{
  "model": "class-conditioned image flow-matching model",
  "dataset": "telescope images of galaxies (Galaxy Zoo DECaLS)",
  "train_examples": 88335,
  "image_size": 64,
  "horizontal_flip": true,
  "conditioning": "class",
  "arch": "uvit",
  "objective": "flow_matching",
  "cond_dim": 192,
  "targets": ["spiral winding"],
  "num_classes": 3,
  "cond_dropout": 0.1,
  "logit_normal_time": false,
  "norm": "rmsnorm",
  "norm_position": "pre",
  "hidden_act": "gelu",
  "head_dim": 16,
  "fused_qkv": false,
  "qk_norm": false,
  "layer_scale_init": 1.0,
  "parallel_block": false,
  "inner_norm": false,
  "moe": "top_k",
  "num_experts": 32,
  "moe_every": 1,
  "expert_mlp_ratio": 1,
  "experts_per_token": 1,
  "shared_expert": true,
  "patch_size": [4, 4],
  "layers": 12,
  "width": 160,
  "positions": "learned",
  "residual_init": "none",
  "optimizer": "muon",
  "muon_scale": "match_rms_adamw",
  "learning_rate": 0.0037,
  "momentum": 0.95,
  "nesterov": true,
  "orthogonalizer": "newton_schulz_5",
  "adamw_lr_other_params": 0.0017,
  "max_grad_norm": 5.0,
  "max_steps": 5800,
  "batch_size": 64,
  "epochs": 4.2,
  "lr_schedule": "wsd",
  "decay_fraction": 0.3,
  "final_lr_fraction": 0.1,
  "warmup_steps": 110,
  "weight_decay": 0.1,
  "adamw_weight_decay_other_params": 0
}
Rows from block 2 of a small class-conditioned image flow-matching model, named by matrix and row number. Rows with one number within an expert belong to one neuron, the router's apart. Each number is 128 + 24 x the weight over its row's rms, rounded and kept within 0 to 255. All counts start at 0. After the name is the row's rms in percent of the matrix's.
Before each expert's rows are labels from the 100 images, of 14976 (inputs lightly noised), where the router gives the expert most weight on average: "strongest on" is what is common among them. Only what is clearly more common there than usual is listed. The data: telescope images of galaxies (Galaxy Zoo DECaLS). In brackets: how many of the 100.
# router: router (model.blocks.2.mlp.router.weight, 32x160, trained with AdamW), inputs 0-79
# up: expert up (model.blocks.2.mlp.up, 32x160x160), inputs 0-79
# down: expert down (model.blocks.2.mlp.down, 32x160x160, transposed), outputs 0-79

# expert 26
strongest on: roundness: round (41)
router.26 076 [127 138 112 145 139 119 166  81 130 136 147 152 123 167 109  84 139 114 125 153 149  95 131 144 147  95 110 122 137 124 146  88 136 101 141  49 170 132  91  84 111 152 142 104 114 164 137 122  64 132 109 168 135 125 106 143 144 157 108 156 130 114 136 122 145 128 118 151 148 165  94 128 180  71 125 105 142 104 152 182]
up.0 064 [147  62 137 110 102 169 115 117 131 116  93 135 138 109 147 111 172 112 100 122 129 156 141 141 160 147  97 165 109 129 119 105 135 167 107 137 171 160 166 131 137 102 130 121 138 142 140 129 138  81 125  94 113 135 115 117 130 147 184  88 123 173 115 127 152 102  82 152 145 130 179 133 134 106 159 137 121 137  98 101]
down.0 076 [163 134 134 111 144 138 123 132 125  88  92  93  65 123 172  83 191 134  94 118 144 136  99 128 145 167  98 143 194 139 138  99  86 102 128 117 118  99  95 174 146 141 133 156 112 120 142 161 149 125 148 130  86  65 134 126 126 131 128 142 133  94 141 108  83 126  79 135 120 126 127 150 152 140 132 147 136 132 107 153]
up.1 090 [ 99 126  82 115 118 153 110 120 126 115 121 145 103 170 145 141 136 144 171 106 123 113 136  75 167  91 117 130  84 112 135 145 148 125 159 154 106  77 126 103 116  99  97  93  71 124 127 149 107 143 106 118 120 118 147 141  91 130 157 129 131 121  85 160 157 115 115 147 133 134 138 123 101 149 117 139 149 136 130 115]
down.1 094 [145 130 134 121 140  89 120 154 157 127 155 157 151 137 138  72 157  87 116 122 156 148 154 136 129 104 104 120 178  98 105 133 111  91 154 113 166 119 155 132 158 127 163 138  98 121 154 151 109 126 124  90 122 131 151 170  84 138  96 128 138 130 131 105 106 167 131 147  95 137 158 159 158 158  85 159 131 162 171 104]
up.2 109 [125 134 135 146 137 127 147 122 126 104 152  77 102 119 150 118 125 164 118 141 167 149 126 106 127 146 130 140  93 108 134 150 144 109  92 109  75 179 119 152 122 167 150 137  84 128 153 122  76 161 135 152 134 124 161 111 120 128 135  80 152 117 103 120 109 159 139 104 117  93 132  89 153 114 157 131 118 132 126 124]
down.2 105 [142 141 130  99 123 117 160 141 131 109 133 146  97 113 117 122 123 148 109 125  70 125 133 131 138 129 153 149  79 102 130 115 129  89 101 124 121 147 101 140 110 140 109 129  96 128 167 165 164  92  93 119 126 124 151 120 138 110 152 123 126 117  86  86 140 122 132 125 134 115 151 128 134 145  76 156 132 148 132  92]
up.3 096 [122 109 108 104 145 104 116 103 130 126 133 130 152 141 146 102 124 130 162 128 119 192 169 132 138  97 104 136 114 183 162 146 135  75  63 136  81 130 136 167 135 150 122  45 130 132 123 130 135 143 122 152  93 137 112 123 115 132 146 113 143 125 119 126 139 158 128 133 123 117 110 124  84 102 130 138 118 127 114 157]
down.3 098 [107 155 142 146  97 141 133 157 162 136 140 101 107 147  93 155 124 126 101  83 119 174 109 127 155 121 147 114 121 136 186 127 154 137  99 161 156 121 125 156 121 108 151  96 145  90 128 139 108 158 129 111 148 148 129 121 117 150 104 125 146 115 132 127 154 121 141  88 155 148 108 142 111 128 164 130 127 152 128 187]
up.4 076 [129  86 124 128 111 135 129 133 155 114 122 136 113 132 111  90 119 145 153 128 106 129 129 132  81 109 134 139 165 131 134  71 113 110 130 116 127 159 151 152 161  91 104 111 122 167 135 121  81 107 125 135 138  96 100 103 178 141 150 126  73 139 135 100 167 135  93 107 138 148 116 143 112 127  90 138 148 183 114 123]
down.4 086 [121 154 138 141  72 127  94 133 149 123 118 113 132 100  93 116  72 121  92 119 142 141 143 143 128 164 128 144 138 175 154  88 119 110 149 143 157 111  95 147 168 126  92 106 101 127 110 115 151 171 132 158 152 170 133 145 171 165 134 128 111 119 103 168 109 128 115 152 111 119 143 169 154 102 120 151 165 173 164 126]
up.5 115 [ 85 111 131  91 109 142 102 100 118 133 115 156 131 110 125 121 157 167 165 148 143 122 117 160 138 106  96 117 146 123  43 156  94 143 137 151 153 147 172 138 114 108 161 107 149 148 159 132 138  91 127 138 145 127 114 115 150 141 136 102 132 136 136 122 117 127 106 140 184 138 110 119 104 149 125 127 105 181 120  65]
down.5 100 [120 117 115 102  94 147 143 128 123  72  77 147 135 136 181 164 162  94 115 133 153 147  97 140 108 149 151 142 139 131 128  97 152 124 102 127 127  77 120 141 129 149  86 140  83 165 150 139  82 143 163 104  81 134 152 187  91  94 113 116 130 146 132 117 141 122 112 110 120 114 123 124 164 136  83 151 107 126 164  75]
up.6 084 [130 114 130 122 154 124 109 127 128 126 146 131 134 109 100 135 113 109 112 113 171 154  88 143 154 150 109 125 153 125 135 112  99 165 162 120  75 134 141 137 106 127 112 130  87 155 100  90 122 137  98 115 177 144 122 122  97 113 124 160 150 134 167  71 124 145 122 115 129 147 117 112 170 129 122 135 120 122  89 135]
down.6 078 [ 91 108 130  99 185 131 176 142  90 159 170 171 102 163 169 151 127 128 117 137 124  98 163 125 107 118 140 113 154 111 117 122 141 147 153 100 164 170 117 155 113 100 181 137 157 129 124 131 117  95 148 124 131 126 151 149 107  61 153 171 128 139 124 145 133 102 146 162 132  85 127 127 106 155 158 122 124 143 132 149]
up.7 122 [102 112 138 144  92 140 120 166 141 144 128 148 118 144 106 106 160 146 129 126  85 139 134 150 146 166 186  98 146 103 127 116 126 130 151 110 128 148 163 156 137 166 130 126 163  94 123 138 126 120 138 104 108 155 110 158 116 175 127 107 112 159 116 186 100 152 152 134 122 147 140 160 107 148 146 142 130 114 108 102]
down.7 120 [140 108 145 121 168 140 126 100  63 137 118 145 124 157 100 141 117 110 172 100 113 106  77 125 123 141 124 140 126  91 105 113 112 110  93 129 131 133  83  90 143 125 139 145 101 167 155  95 135 107 118 159 138 124  97 132 119 138 134 113 108 139 113 147 127 109 152 146 146 131 129 140 154 169 204 117 139 138 179 168]
up.8 117 [125  88 150 179 167 111  77 117 125 110 193 138 118 149 135 116 164 133 132 155 130 144 117 130 132 108 135 114 136 110 126 124 140 105 125 155 170 105 119 124  84 128 109 139 127 159 116 129 105 152 128 156 118 102 154 154 127 141 121 107 123 172 142  87  83 157 167 117 149 135  87 131 120 173 150 171 110 131 103 132]
down.8 108 [122 117 144 160  87 134 122  95 123 173 113 129 180 176 103 132 123 137 143  82 119 145 112 153 144 155 135 155 152 144 158 115 160 158 143 141 140  97 175 125 123 145  88 137 180 150 124 125 109 137 138 122 142 138 136 102 151 122 140 158 133 116 154  89 123 136 122 157 124 194  97 116 160 134 109 100 141 127 145 137]

# expert 12
strongest on: shape: star or artifact (26)
router.12 082 [119  96  86  91 108  92 109 156 107 131 153 136  97  99  80 145 115 121 164 166 116  89 138 116 139  91 125 144 143 156 151 112 132 145 116  87 113 128 104 145 113 174 100 107 105 128 102  88 118 101 118 134 130 154 156 160  59 154 115 124  78 130 133 132 143 103 145 151 126 110 148 130 156  64 103 119  93 146 152 169]
up.0 067 [142 117 152 176 152 142 110 125  66 110 110 120 143  87 120 117 165 108 109  88 121 164 150  70 106 103 127 127 173 119  86 140 115 103 127 139 134  89 127 117 172 164 125 126  96 156 108 170 138 113 128 120 106 150 146 138 127 142 110 114 119 102  80 102 151  88 132 165 123  77  90 124 146 114 152 134  93 126 150 127]
down.0 078 [124 131 160 135 115 110 104  86 124 107  83 123 129  92 118 132  96  75 122 158 121 115 129 109 117 120 108 136 152 147 139 111 123 104 163 178 150 133 133 109 136 106 119 149 117 145  93  81 118 134 111 132 145 116 140  60 127 106 132 113  96 141 133  68 133 186 123 157 118 150 144 114 117 101 131 140 138 137 121 118]
up.1 102 [154 132 176 112 102 129 114 138 152 123 120 151 127 146  90 127 116 186 116  95 111 122 108 111 144 143 108 140  99 113 123 117 116 178  90 117 103 145 173 135 122  81 158 144 152 111 107 172  73 112 140 123  84 123 124  96 141 124 160 147 127 110 106 113 156 137 117 122  86 129 148 126 123  94 168 155 133 164 118 134]
down.1 111 [101 122 147 154 146 122 141 114 107 143 100 126  90 102 134 143 154 116  64 137 152 128 116 123 129 153 112 162 124 134 127 157 152 105 114 126 110 111 167  89 146 120 143 150 102 130 139 114 123 138 125 120 124 146  93 147 124 161 141 117 110 174 113 125 145  83 111 113 140 143 105 109 164 135 153 127 111 147 145 145]
up.2 106 [103 145 115 129 129 123  73  85 110  92 120 118 139 133  97  98 101 120 106 171 118 131 172 122 113 135 117 131 148  88 146  99 150 128 131 150 181 104  97 100 136 113 165 120 133  98 157 130 111  95 157 105 100 145 129 122  78 138 148 134 131 157 110 112 147 143 146 142  84 127  96  74 130 145 121 109  99 130 106  92]
down.2 105 [ 79 134  92  86 106 115 104 122 123 143 114 172 130 128 133 150  98 100  85 124 120 182 116 122 114 165 178 152 160 155 157 111  93 130 122  93 124 134 108  89 148  96 140 104 164 140 110 159 128 148 137 116 147 154 123  95 127 138 155 128 155 122 116 127 139 125 118 149 114 157  73 133 121 108 105 141 130 136 185 136]
up.3 107 [146 124 116 124 100 131 151 129 117 154 120 120  97 127 143 107 141 103 155 110 108 132 131  91 106 147 131 136 122 106 121  64 115 136  70 149 141 106 182 103 136 116 132 144 122 154  69 117 120  79 154 119 136 104 160 119 129  93  75 122 132 116 131 113 146 137 146 108  97  99  79 110  82 134 149 123  99 171 129 140]
down.3 106 [110 130 160 162 168 106 117  87 124 119 128 117 117 108 139 117 141 129 125 115 140 173 118  96 162 105 109 105 146 107 155 140 139 137 104 144 139 115  97 121 146 136 109 109 124 155 164 143 155 167 139 119 161  98 117 107 103 134 144 105 142 151 125  95 106 132 173  99 115 157 176 115  98 113  85 106 131 147 115 113]
up.4 137 [ 74 143  80 150 155 142 101 121 163 142 168 153 117 141 107  82 111 150 162 162 137 145  91 110 152 107 113 146 147 108 123 106 137 134  94 115 108 153 129 135 141 112 165  95 131 101 156 133 140 124 119 133 130 131 104 119 129 161 162 127 132 121  84 132 125 130 131 103 108 117 144 103 145 149 107 118 169 139 156 177]
down.4 120 [144 125  79 142 172  94 141 137 124 107 132 113 122 133 116 134 123 109 148 150 127 159 115 132 123 129 151  99  99 149  88 154 102 174 155 137 143 127 149 124 133 132 152 121 127 150  95 115 125 114  91 149 130 123 104 136 131  97 121 122 111 129 165  80 119  84  94 121 139 111 137 142 147 135 134 138 113 152 112 129]
up.5 059 [124 160 162 159 168 172 134 107  78  79 147 161 137 108 129 125 142  99  95 122 125 135 114  66 133  96 114 160 113 120 132 111 125 113 116 142 100 139 156 109 115 135  86 137 181 111 133 147 127 130 128 111 116 157 119 109 150 119  53 107 140 118 114 107 130 103 165 136  87 133 100 139 128 102 148 170 124 192 129 112]
down.5 067 [114 157 132 127 137 142 124 143 121 125 123 166  89 137 133 102 108 100 124 138 152  90 164 109 170  97 136 127 148  51 130 130 120 138 145 146 122  93 148  91 136  95 108 141 158 136 122  69 129 135 103 110 132 125 103 105 142 184 141 158 152 182 145 119 179 141 152 129 107 140 173 110 102 128 155 164 130 109 128 131]
up.6 098 [155 130  66 130 115 148 136 155  93 123 154 149 100 138 150 147 142 105 130  81 122 112 137 170 120 144 133 103  90 140 100  85 121  98 155  92 109 147 139 124 152 133 108 145 148 115 153 113 130 105 157 134 108 119 116 140 105  97 101 112 157 110 142 105 133 121  97 128 125  83 148  98 140 104 124 145 135 136 109 147]
down.6 096 [147 145 119 119 127 120 145  49  92 135 142 121 101  58  93  81 108 137 112 123 104 151  92 127 134 126 158 143 168 140 140 130  85 154 152 115  80 147 167 120 109 129 134 139 117 158 118 123 150 135 119 140 134 116 152 108 144 126 145 107  96  98 132 153 150 153 158 115 116 116 125 120 107 131 128 118  84 158 148 104]
up.7 139 [133 131 125 107 126 147 117 153 127 121 121 115 134 103 117 118 117 149 156 130 132 130 115 115 136 161 190 113 176 136 146 119 107 120 120  54 168 137 134 112 154 158 107  94  75 116 124  97 111 165 172 118 132 127 116 103 112 107 102 136 128 113 166 139 140 178 140 140 137 127 134 119 142 144 126 139 121 124 137 150]
down.7 120 [122 155 157 129 114 154 145 146 119 139 126  87 158 151 116 130 128 107 188 153 127 142 120 130 142 104  92 162 108 119 134 160 165 104 155 119 106 103 118 112 125 123 145 136 119 162 100 162  93 141 157 118  97  91 122 136 143 150 121 141 142  96 122 108 156 113 124 153 135 139 133 145  96  70  95 121 157  89  66 137]
up.8 096 [127  93 107 111 143 174 105 124 155 151 134 144 120 102 140 158 156 133 141 164 106 120 141 110 163 122 113 146 151  97 105 117 120 146 109 178 137 153 112 121 113 120 123  85 142 118 102 127 122 144 118  98 107 108 120 124 140 164 139 117 111 150 180 117 133 163 140 124 109 122  92 129 140 133 119 133 107 113 129 134]
down.8 095 [124 120 103 123 138 150 150 119 137 126 151 170  79 123 136 130 120 184 120 177 122 170 117 134 103 107 133  88  93 125  97 133 101 108 144 160 142 187 171 166 117 126 134 116  87 138 144 151 129 110 151  92 112 101 124 114 108 141 149 130 159 137 135  95 138 130 156 150 136  99 133 148 149 134 167 139 123 149  93 181]

# expert 21
strongest on: shape: featured or disk (73); edge-on disk: no (62); spiral winding: tight (30)
router.21 242 [118  70 121 106 139 141 145 110 101 105 148 113 143 134 136 134 133 107 116 140 119 120 107 136 142 128 142 157 150 161 111  82 128 150 126 139 178 127 171 140 139 120 110 111 137 132 146 109 117 134 148 173 131  89 152  99 142 162 136 148 137 178 138 134  82 148 169 120 173 104 128 148 121 128 157 160 100 136 113 119]
up.0 115 [129 144  99  94  99  96 102 123 158 111 182 125 105  95 101 150 138 157 122 138  86 157  99 135 159 155  90 102 140 134 123 134  99  71 153 147 156  90 121 175 147 127 128 136 172 106 155 103 141 145 135 121 140 116 155  72 145 113 161 101 101 187 118 120 100 171 124 176 135 138  73 127 131 106 171 176 109 151 133 132]
down.0 111 [162 133 165 153 168 182 128 132 152 151 103 121 125  93 125 101 135 141 143 132 146 127 123 139 101 113  91 174 110 127 107  96 143 139 152 163 119 119 153  85 118 148 143 129 139 125 121 153 145 100 132 140 107 149 166 116 135 125 153 130 106 147 113 137 151 101 117 154 187 172 146 112 105  99 116 118 105 132 191 140]
up.1 050 [146 112 106 122 154 121 129 136 173 126 153 178 126 153 197 104 181  78 111 119 114 174 123  97 144 135 102 141 124 113 103 149 148 162 120 136 119 158 134 128 146 118 143 119  90 127  90 110 118 118 165 170 120 122 119 127 179 130 133 135 151 105  80  76  99 160  99 103  73 135 164  80 147  86 112 119 104 140 129 111]
down.1 050 [104 153 141 154 129 176 113  91 104  92 103 116 179 138  68 130  75 157 127 108 100 134 133 118 152 123 108 120 105 150 134 112 143 135 120 147 149 154 194 113 128 167 141 138 114  93 138 131  97 144 130 114 108 120 152 119 128 150 128 111 149 119 188 135  84 119 125 151 114 146 108 153  80 100 101 112 158 145 176 136]
up.2 092 [105 158 115 130 140 118 157 144 155 105 148 130  82 124 127 126 121 113  76 113 160 182 118 120 142 137 104 131 129 129 100 154 135 128 161 130 127 160 125 123 135  93 115 119  84 114  97 152 111 149 156 163 131 122 126 108 172 124 124  91 130 153  86  96 157  87 132 119 124 126 112 131 166 128 147 112 156  94 114  91]
down.2 099 [138 125 145 120 138 105  99 100 156 126 125 130 136 129 137 167 107  98 146  93 112  95 135 139 147 126  81 109 144 122 123 148 142 102 100 158  96 140 143 137 118 168 105 106 161 172  89 138 110 111 140 103 124  86 116 146 122 135 140 126 147  76 110 137 123 147 131 153 132 131 105 188 130  73  89 134 132 120 157 109]
up.3 069 [ 99 178 124 144 117  95 146 112 119 131  85 144 114 126 135 119 131 144 127 102 152 113 122 127 104 156 107 143 129 139 127 115 140 140  68 122  93 128 133 143  95 115 135 134 149 140 131 139 153 183 135 145  79 174 141 113 153 124 131 130 124 132 137 163 144 163 126 127 153 104 135 113  84 106 100 135  99  83 113 140]
down.3 066 [113 130 118 132 113 180 133 123 102 143 153  83 128 157 118 107 120 111  85 149  87 148 101  90 158 142 142 181 155 104 134 144 178 175 144 120 115 167 154 123 133 109 138 123 119 120 126 109 170 103 128  95  98  95 123 111 137 107 122 104 120 123 129 123 110 124 104 126  98 145 139 138 126 141 132 110 147 121 143  91]
up.4 097 [129 125  79 129 113 113 133  80 147 136 125 133 109 146 135 148  71 167 160 122 121 142 115  87 134  99 118 137 119 139 109 146 112 168  90 131 128 110  81 103 133 121 139  92 129 150 138 124 184 133 107  73  98 144 132  84 110  81 100  90 134 125 179 133 129 101 137 174 138 143  73 109 109 130 124 159 114 120  89 132]
down.4 105 [120 120 127 133 119 149  67 102 117 119 122 166 100 101 117 126 114  95 128 132 117 155 107 101 145 120 130 131 150 129 164 113 124  84 111 119  79 180 138 159 147 111 114 103 167 121 129 151 106 154 123 218 171  73 148 126 159 158 157 172 147 144 112 114 157 156 122 135 100 162 144 136 129  86 126 106 118 145 127 145]
up.5 024 [123 107  86 126 161  91 123 139 148 130 102 139 155 208 158 127 125 153 102 108 136 124 111 143 132 137 129 126 134 106 117 118  97 104 133 139 123 114 135 141 136 121 104 128  91 134  94 124 140 141 148 165 101 138 120 111 147 149 134 143 143 140 133 144  95 152 169 148 145  96 123 145 178 126 102  98 127 148 143 120]
down.5 032 [107 145 142 142 111 154 111 129 121 107 100 105 147 163 142  84  80 157 148  81 116  99 119 129 155 159 126 126 108 162  98 138 150 158 125  97 143  84 129 130 135 134 118 187 112  73 157 136  89 139 164  78 131 152 137 139 121 108 139 112 104 125 138 152 115 158 118 142 135 145 132 126 106 110 113 108 180 132 115 124]
up.6 079 [142 117 109  97 141  84 126 123 158 105  90 125 120 158 130 105 136 161 158 104 120 116 121 109  80 123 137 152 118 105 108 165 110  70 108 134 157  89 126 133 109 159 139 124  96 183 115 163 140 102 139 171  95 105 162  93 158 112 151 121 148 154 125 124 104 118  65  86 159 137 125  94 140 143  92 104 159 129 134 120]
down.6 090 [107 132 165 169 139 168 149 121 112 136 164  84 182 114 119 132 122 152 126 133 144 113 109 131 165 130 167 169 128 141 173 106 112 144 169 114 164 148 110 124 157  97 120 132 142  94 121  99 147 107 160  99 114 154 121 158 116 126 107 129 129  92 115 129 125  98 154 147 135 130  90 115 100 113 149 147 154 127 136 163]
up.7 091 [105 165 121 121 108 137 109  92  86  83 130 130 122 115 147  98 142 145 171 148  99 109 100 130 137 105 121 139  87  96 119 135 103 141 166 178 145 114 123 130 130 171 150 130 149 153 173 105 121 162 139  80  93  99 170 137  92 148 122 121 113 122 119 168 140 133 177 139 165 100 106 131 138 144 132 137 167 122 147  90]
down.7 080 [141  95 147 119 165 129 146 127 136 150 138 118 138 152 119 143 111 142  69 107 127 154 164 129 117 109 129 142 128 160 126 160 132 116 133 127 177 156 124 119 109 118 120 110 199 163 124 120 134 108 121 142 112 153  67 117 115 126 131 135 109 166 178 128  84 128 111 135  85 135 140 107  80 134 140  90 120 157 154 136]
up.8 103 [110 140 117 115 135 139 123 123 144  92 130 130 150  75 127 184 159  67 109 189 118  90 114 101 126 159 160 176 167  92 170 138 121 150  92 103 130 122 136 122 120 124  84 151 141 116 117 116 116 139 151 115 110  92 121 115 143 122  95 131 109 131 120 107 158 118  97 114 133 123 128 118 140 104 137 138 140 102 122 156]
down.8 096 [107 140 131 111 129  98 160 166 105 165 110 149 122 123 127 137 110 187 124 134 126 129 134  69 126 137 136 151 121 101 106  97 116  96 167 119 125 115 130 113  93 103 158  84 154 189 135 132 148 126 131 114  95  58 108 155 152 109 143 152 148  90  75 161 125  96 106 148 110 102 157 148  94 152 124 110 134 169 136  99]

# expert 11
strongest on: shape: star or artifact (50)
router.11 146 [118 127 119 103  85 125 138 129  77 117 145 139 116 148 127 158 126 147 125 123 110 121 128 110  98 116 153 138 157 110 111 142 114 150 135 106 111 100 147 100 122 146 106 153  40 123 136 132 116 107 153 120  92 130 183 123 157 172 126 142 109 132 129 114 135 139 102 142 144 113 103 147 129  89 171 106 109 152 155 148]
up.0 074 [126 130 144 126 124 110 124 124 150 120 170 142 164 100 138 144  74 120  90  99 121 195 123  95 153  84 148 137 104  99 118 102  91 150 117 144 117 153 125 116 154 148 144 142 127  92 127  92  84 136 131 111 184 116  92 102 129 125 149 169 161  96  99 111 121 138 173  95 134 135 167 140 106 100 119 130 152 185 130 130]
down.0 081 [141 110 136 120 125 139 192  81 108 133 103 168 119 148 132  79 146 123 159 101  94 139 160 152 115 131 136 153 162 155 161 118 123 130 144 141 139 121 129 131 134 112 117 155 133 127 120 152 120 128  86 127 112 124 175 134 105 103 105 132  60 177 161 120 147 136 112 112 186 143 117 134 150 130 113 140 107 135 114 173]
up.1 105 [117 160 109 114 117 113 138 142 143 132 140 132 151  82  93 140 184 103 103 123 108 122 110 100 146 111 138 136 146 110 128 131 131 157  85 118  95  96 128 117 179  95 160  90 162 134 102 105 125 148 116 138 123 120  93 126 164 133 118 108 121 144 123 143 120 141 143 145 120 151 117 166 139 116 121 141 141 122 148 137]
down.1 111 [146 117 129 161 112 130 153 127 126 123 156 117 128 129  88 130 166 148 103 146 122  99 103 123 117 151 114  96 159 125 113 123 146 112 140 116 119 147  88 144  89 104 155 117 114 112  85 162  95 106 162 168 138  91 117 141 124 101 119 129 104 100 125 136  96  90 102 122 126 180 144 126  99 118 139 143  89 116 104 158]
up.2 098 [123 121  80 101 138 134 157 122  98 139 138 152 122 120 125 130 131 119 106  94 148 170 126 102 108 127 116 129 108 169 127 142 121 131 102 117 124 108 108 198 145 107 175 118 123 175 111 140 106 157 122 113  71 132 100 142 122 151 194  96 154 132 111 109 150 132 123 130 132 135 129 125 172 169 116 162  99 158  98 139]
down.2 090 [170 105 142 161 153 156 137 151 132  93 110 123  89 145 103 140 170 121  67 148 112 162 114 174 135 180 142 141 118 131 111 106 105 130  99 117 114 115 149 132 130 120 114 126 137 110 129 102 111 143 145 115 136 194 147 115  89 104 101 105 102 124 115 124 132 145  93 144  94 112  98 100 105  99 117 149 122 123 138 138]
up.3 108 [136 138  85 125 128 144 148 144 120  89 123 158 102 150 175 104 110 147 129  91 109 118 149 148 126 101 115 137 117 112 117 156 109  99 149 145 110 135 151 117 120 112 156 139 141 140 136 125 142 122  90 150 142 101 144 127 142 142 150 173 106 122 114 121 151 117 161 116 136 164 129 154 127 124  91 131  86  87 126 118]
down.3 105 [118 134 138 111 132 150 134  85 148 122 115 110 130 105 108  98 115 166 145 150 111  95 149 114 138 117  79  84 125 133 133  70 138 131 106 137 137 107 128 184  88 131  98 157 147 105 161 184 111 135 152  97  86 112 111 110 118 134 110 116 158 107 166 124 125 106 141 135 125 125 171 120 143 150 110 140 191 131 102 150]
up.4 119 [145 129 112 145 175 105 144 103 151 104 130 138 107 125 147 145 113 163 161  94 168 157 133 122 140 138 160 115 126 105 107  87 120 117 125 133 132 155 122 141 124 176 142 106 178 129 148 111 130 130 128 162 150 112 159 115 125 111 127 139 122 140 133 133 204  97 127 151 128 111 154 139  92 110  61 152 145  71 110 154]
down.4 114 [116  98 113 107 109 156 108 109 127 155 131 119 127 167 133 137  86 139 119 134 123 102 133 146 156 109  81 144 117 156 144  98 133  70 202 143 151 127 132 104 109 132 172 129 144 134  92 132 104 127  81 169  95 153 106  99 157 163 151 120 164 136 135 127 110 129 148  82  90 148 156  73 145 110 117 116 127 129 144 115]
up.5 063 [155 143 123 138 130 164 165 120 124 101 160 125 118 149  88  88 132 106 101 143 140 142  95 102  87  88  94 116 141 152  94  96 138 177  86 110 136 154 164 123 106 123 126 151 132 116 165 139 154 129 117 142 114 155 129 134  80 160  97  94 132 105 163 116 140 133 128 103 141 136 123 115 126 120 107 141 111  94 100 134]
down.5 068 [ 98 150 123  94 144 120 137 136 132 100  80 144 124 151 147 135 135 136 101 126 134 125 113 151 136 114 103 152 124 142 140 187 147 156 125 158 129  91 102 119 117 150 136 121 164 148  99 134 132 134 133 167 107 162 140 117 156 108  94 119  85 155 114  90 104 161 131 146 111 142 128 126 127 124 123 179 127  99 175 129]
up.6 134 [ 99 131 111  99 140 166 143 110 109 110 174 156 121 148 170 147 123 147 154 119 132 125  91 117 136 128  91 162 137 132  98  52 114 131 149 120 118 136 149 104 141 129 101 113 112 114 123 112  81 167 121  98 142 109 139  68 162 115 124 145 157 134 169 132 145  77 133 105 131 136 119 110  90 141 160 169 162 122 135 141]
down.6 133 [159 129 121 141  96 104 115 125 129 106 109 108 121 145 166  76  94 137 133 114 124 134 155 144 112 154 106 149 117 159 136  93 144 133 132 135 135 103 120 122 127 155 113 141 151  79 177 137 105 146 105 104 136 112 135 114 146 117 152 153 146  91 141 120 170 117 140 129 144 103 179 129 149 100 142 125 172 101 109 114]
up.7 102 [172 118 146 130 110 138 148 101 162 144 119 131 111 122 166 100 137 151  98 137 149  97  84 105 135 122 111 155 110 134 143 118 110 142 109 141 120 129 137 124 132 122 147 113 155 137  91  97 110  88 112 143 142  93 167 113 104 143 125  87 161 109 132 139 134 149 179 178 115 103 138 138 104 122  86 121 112 188 119 143]
down.7 119 [130 114 165 132 182 134 130 121 124  86 127 146 133 169 117 117 114 122  88 143 115 180 110 137 191 113 127 161 109 109 136 154 117 142 135 110 143 132  99 141 120 140 152 173 155 121  97 177 140 101 115 121 140  92 125 135 106 153 167 136 151 105 113 140 119 107 128 102  98 163 128 135 124 126 115  94 113 143 160 102]
up.8 090 [128 150 140 110 107 116 132  99 149  93  83 145 153 131 114 136 164 171 123 148 108 110 111 111 127 169 177 139 120 127 165 106 104  95  98 102 117  91  71 108 148 123 166  99 148 125 100  99 146 132 151 125 120 148 147 140 103  92 167 162 153 110 133 147 166  69 124 140 110 100 106 107 144 134 159 124  89 144 169 138]
down.8 097 [145 120 144 118 137 108 104 111 142 161 122 117 111 140 149 124 110 150  89 149 175 140 100  96 135 102 107 160 181 124 135 125 137 112 120 132 140 141 132 111 106 113 173 121 145 140 107 137  93 147 133 142 164 137 158 165 122 129 132 136 149 138 167 145  93 127 136 117 127 163 158 163 173 170 100 134 187 141 117 141]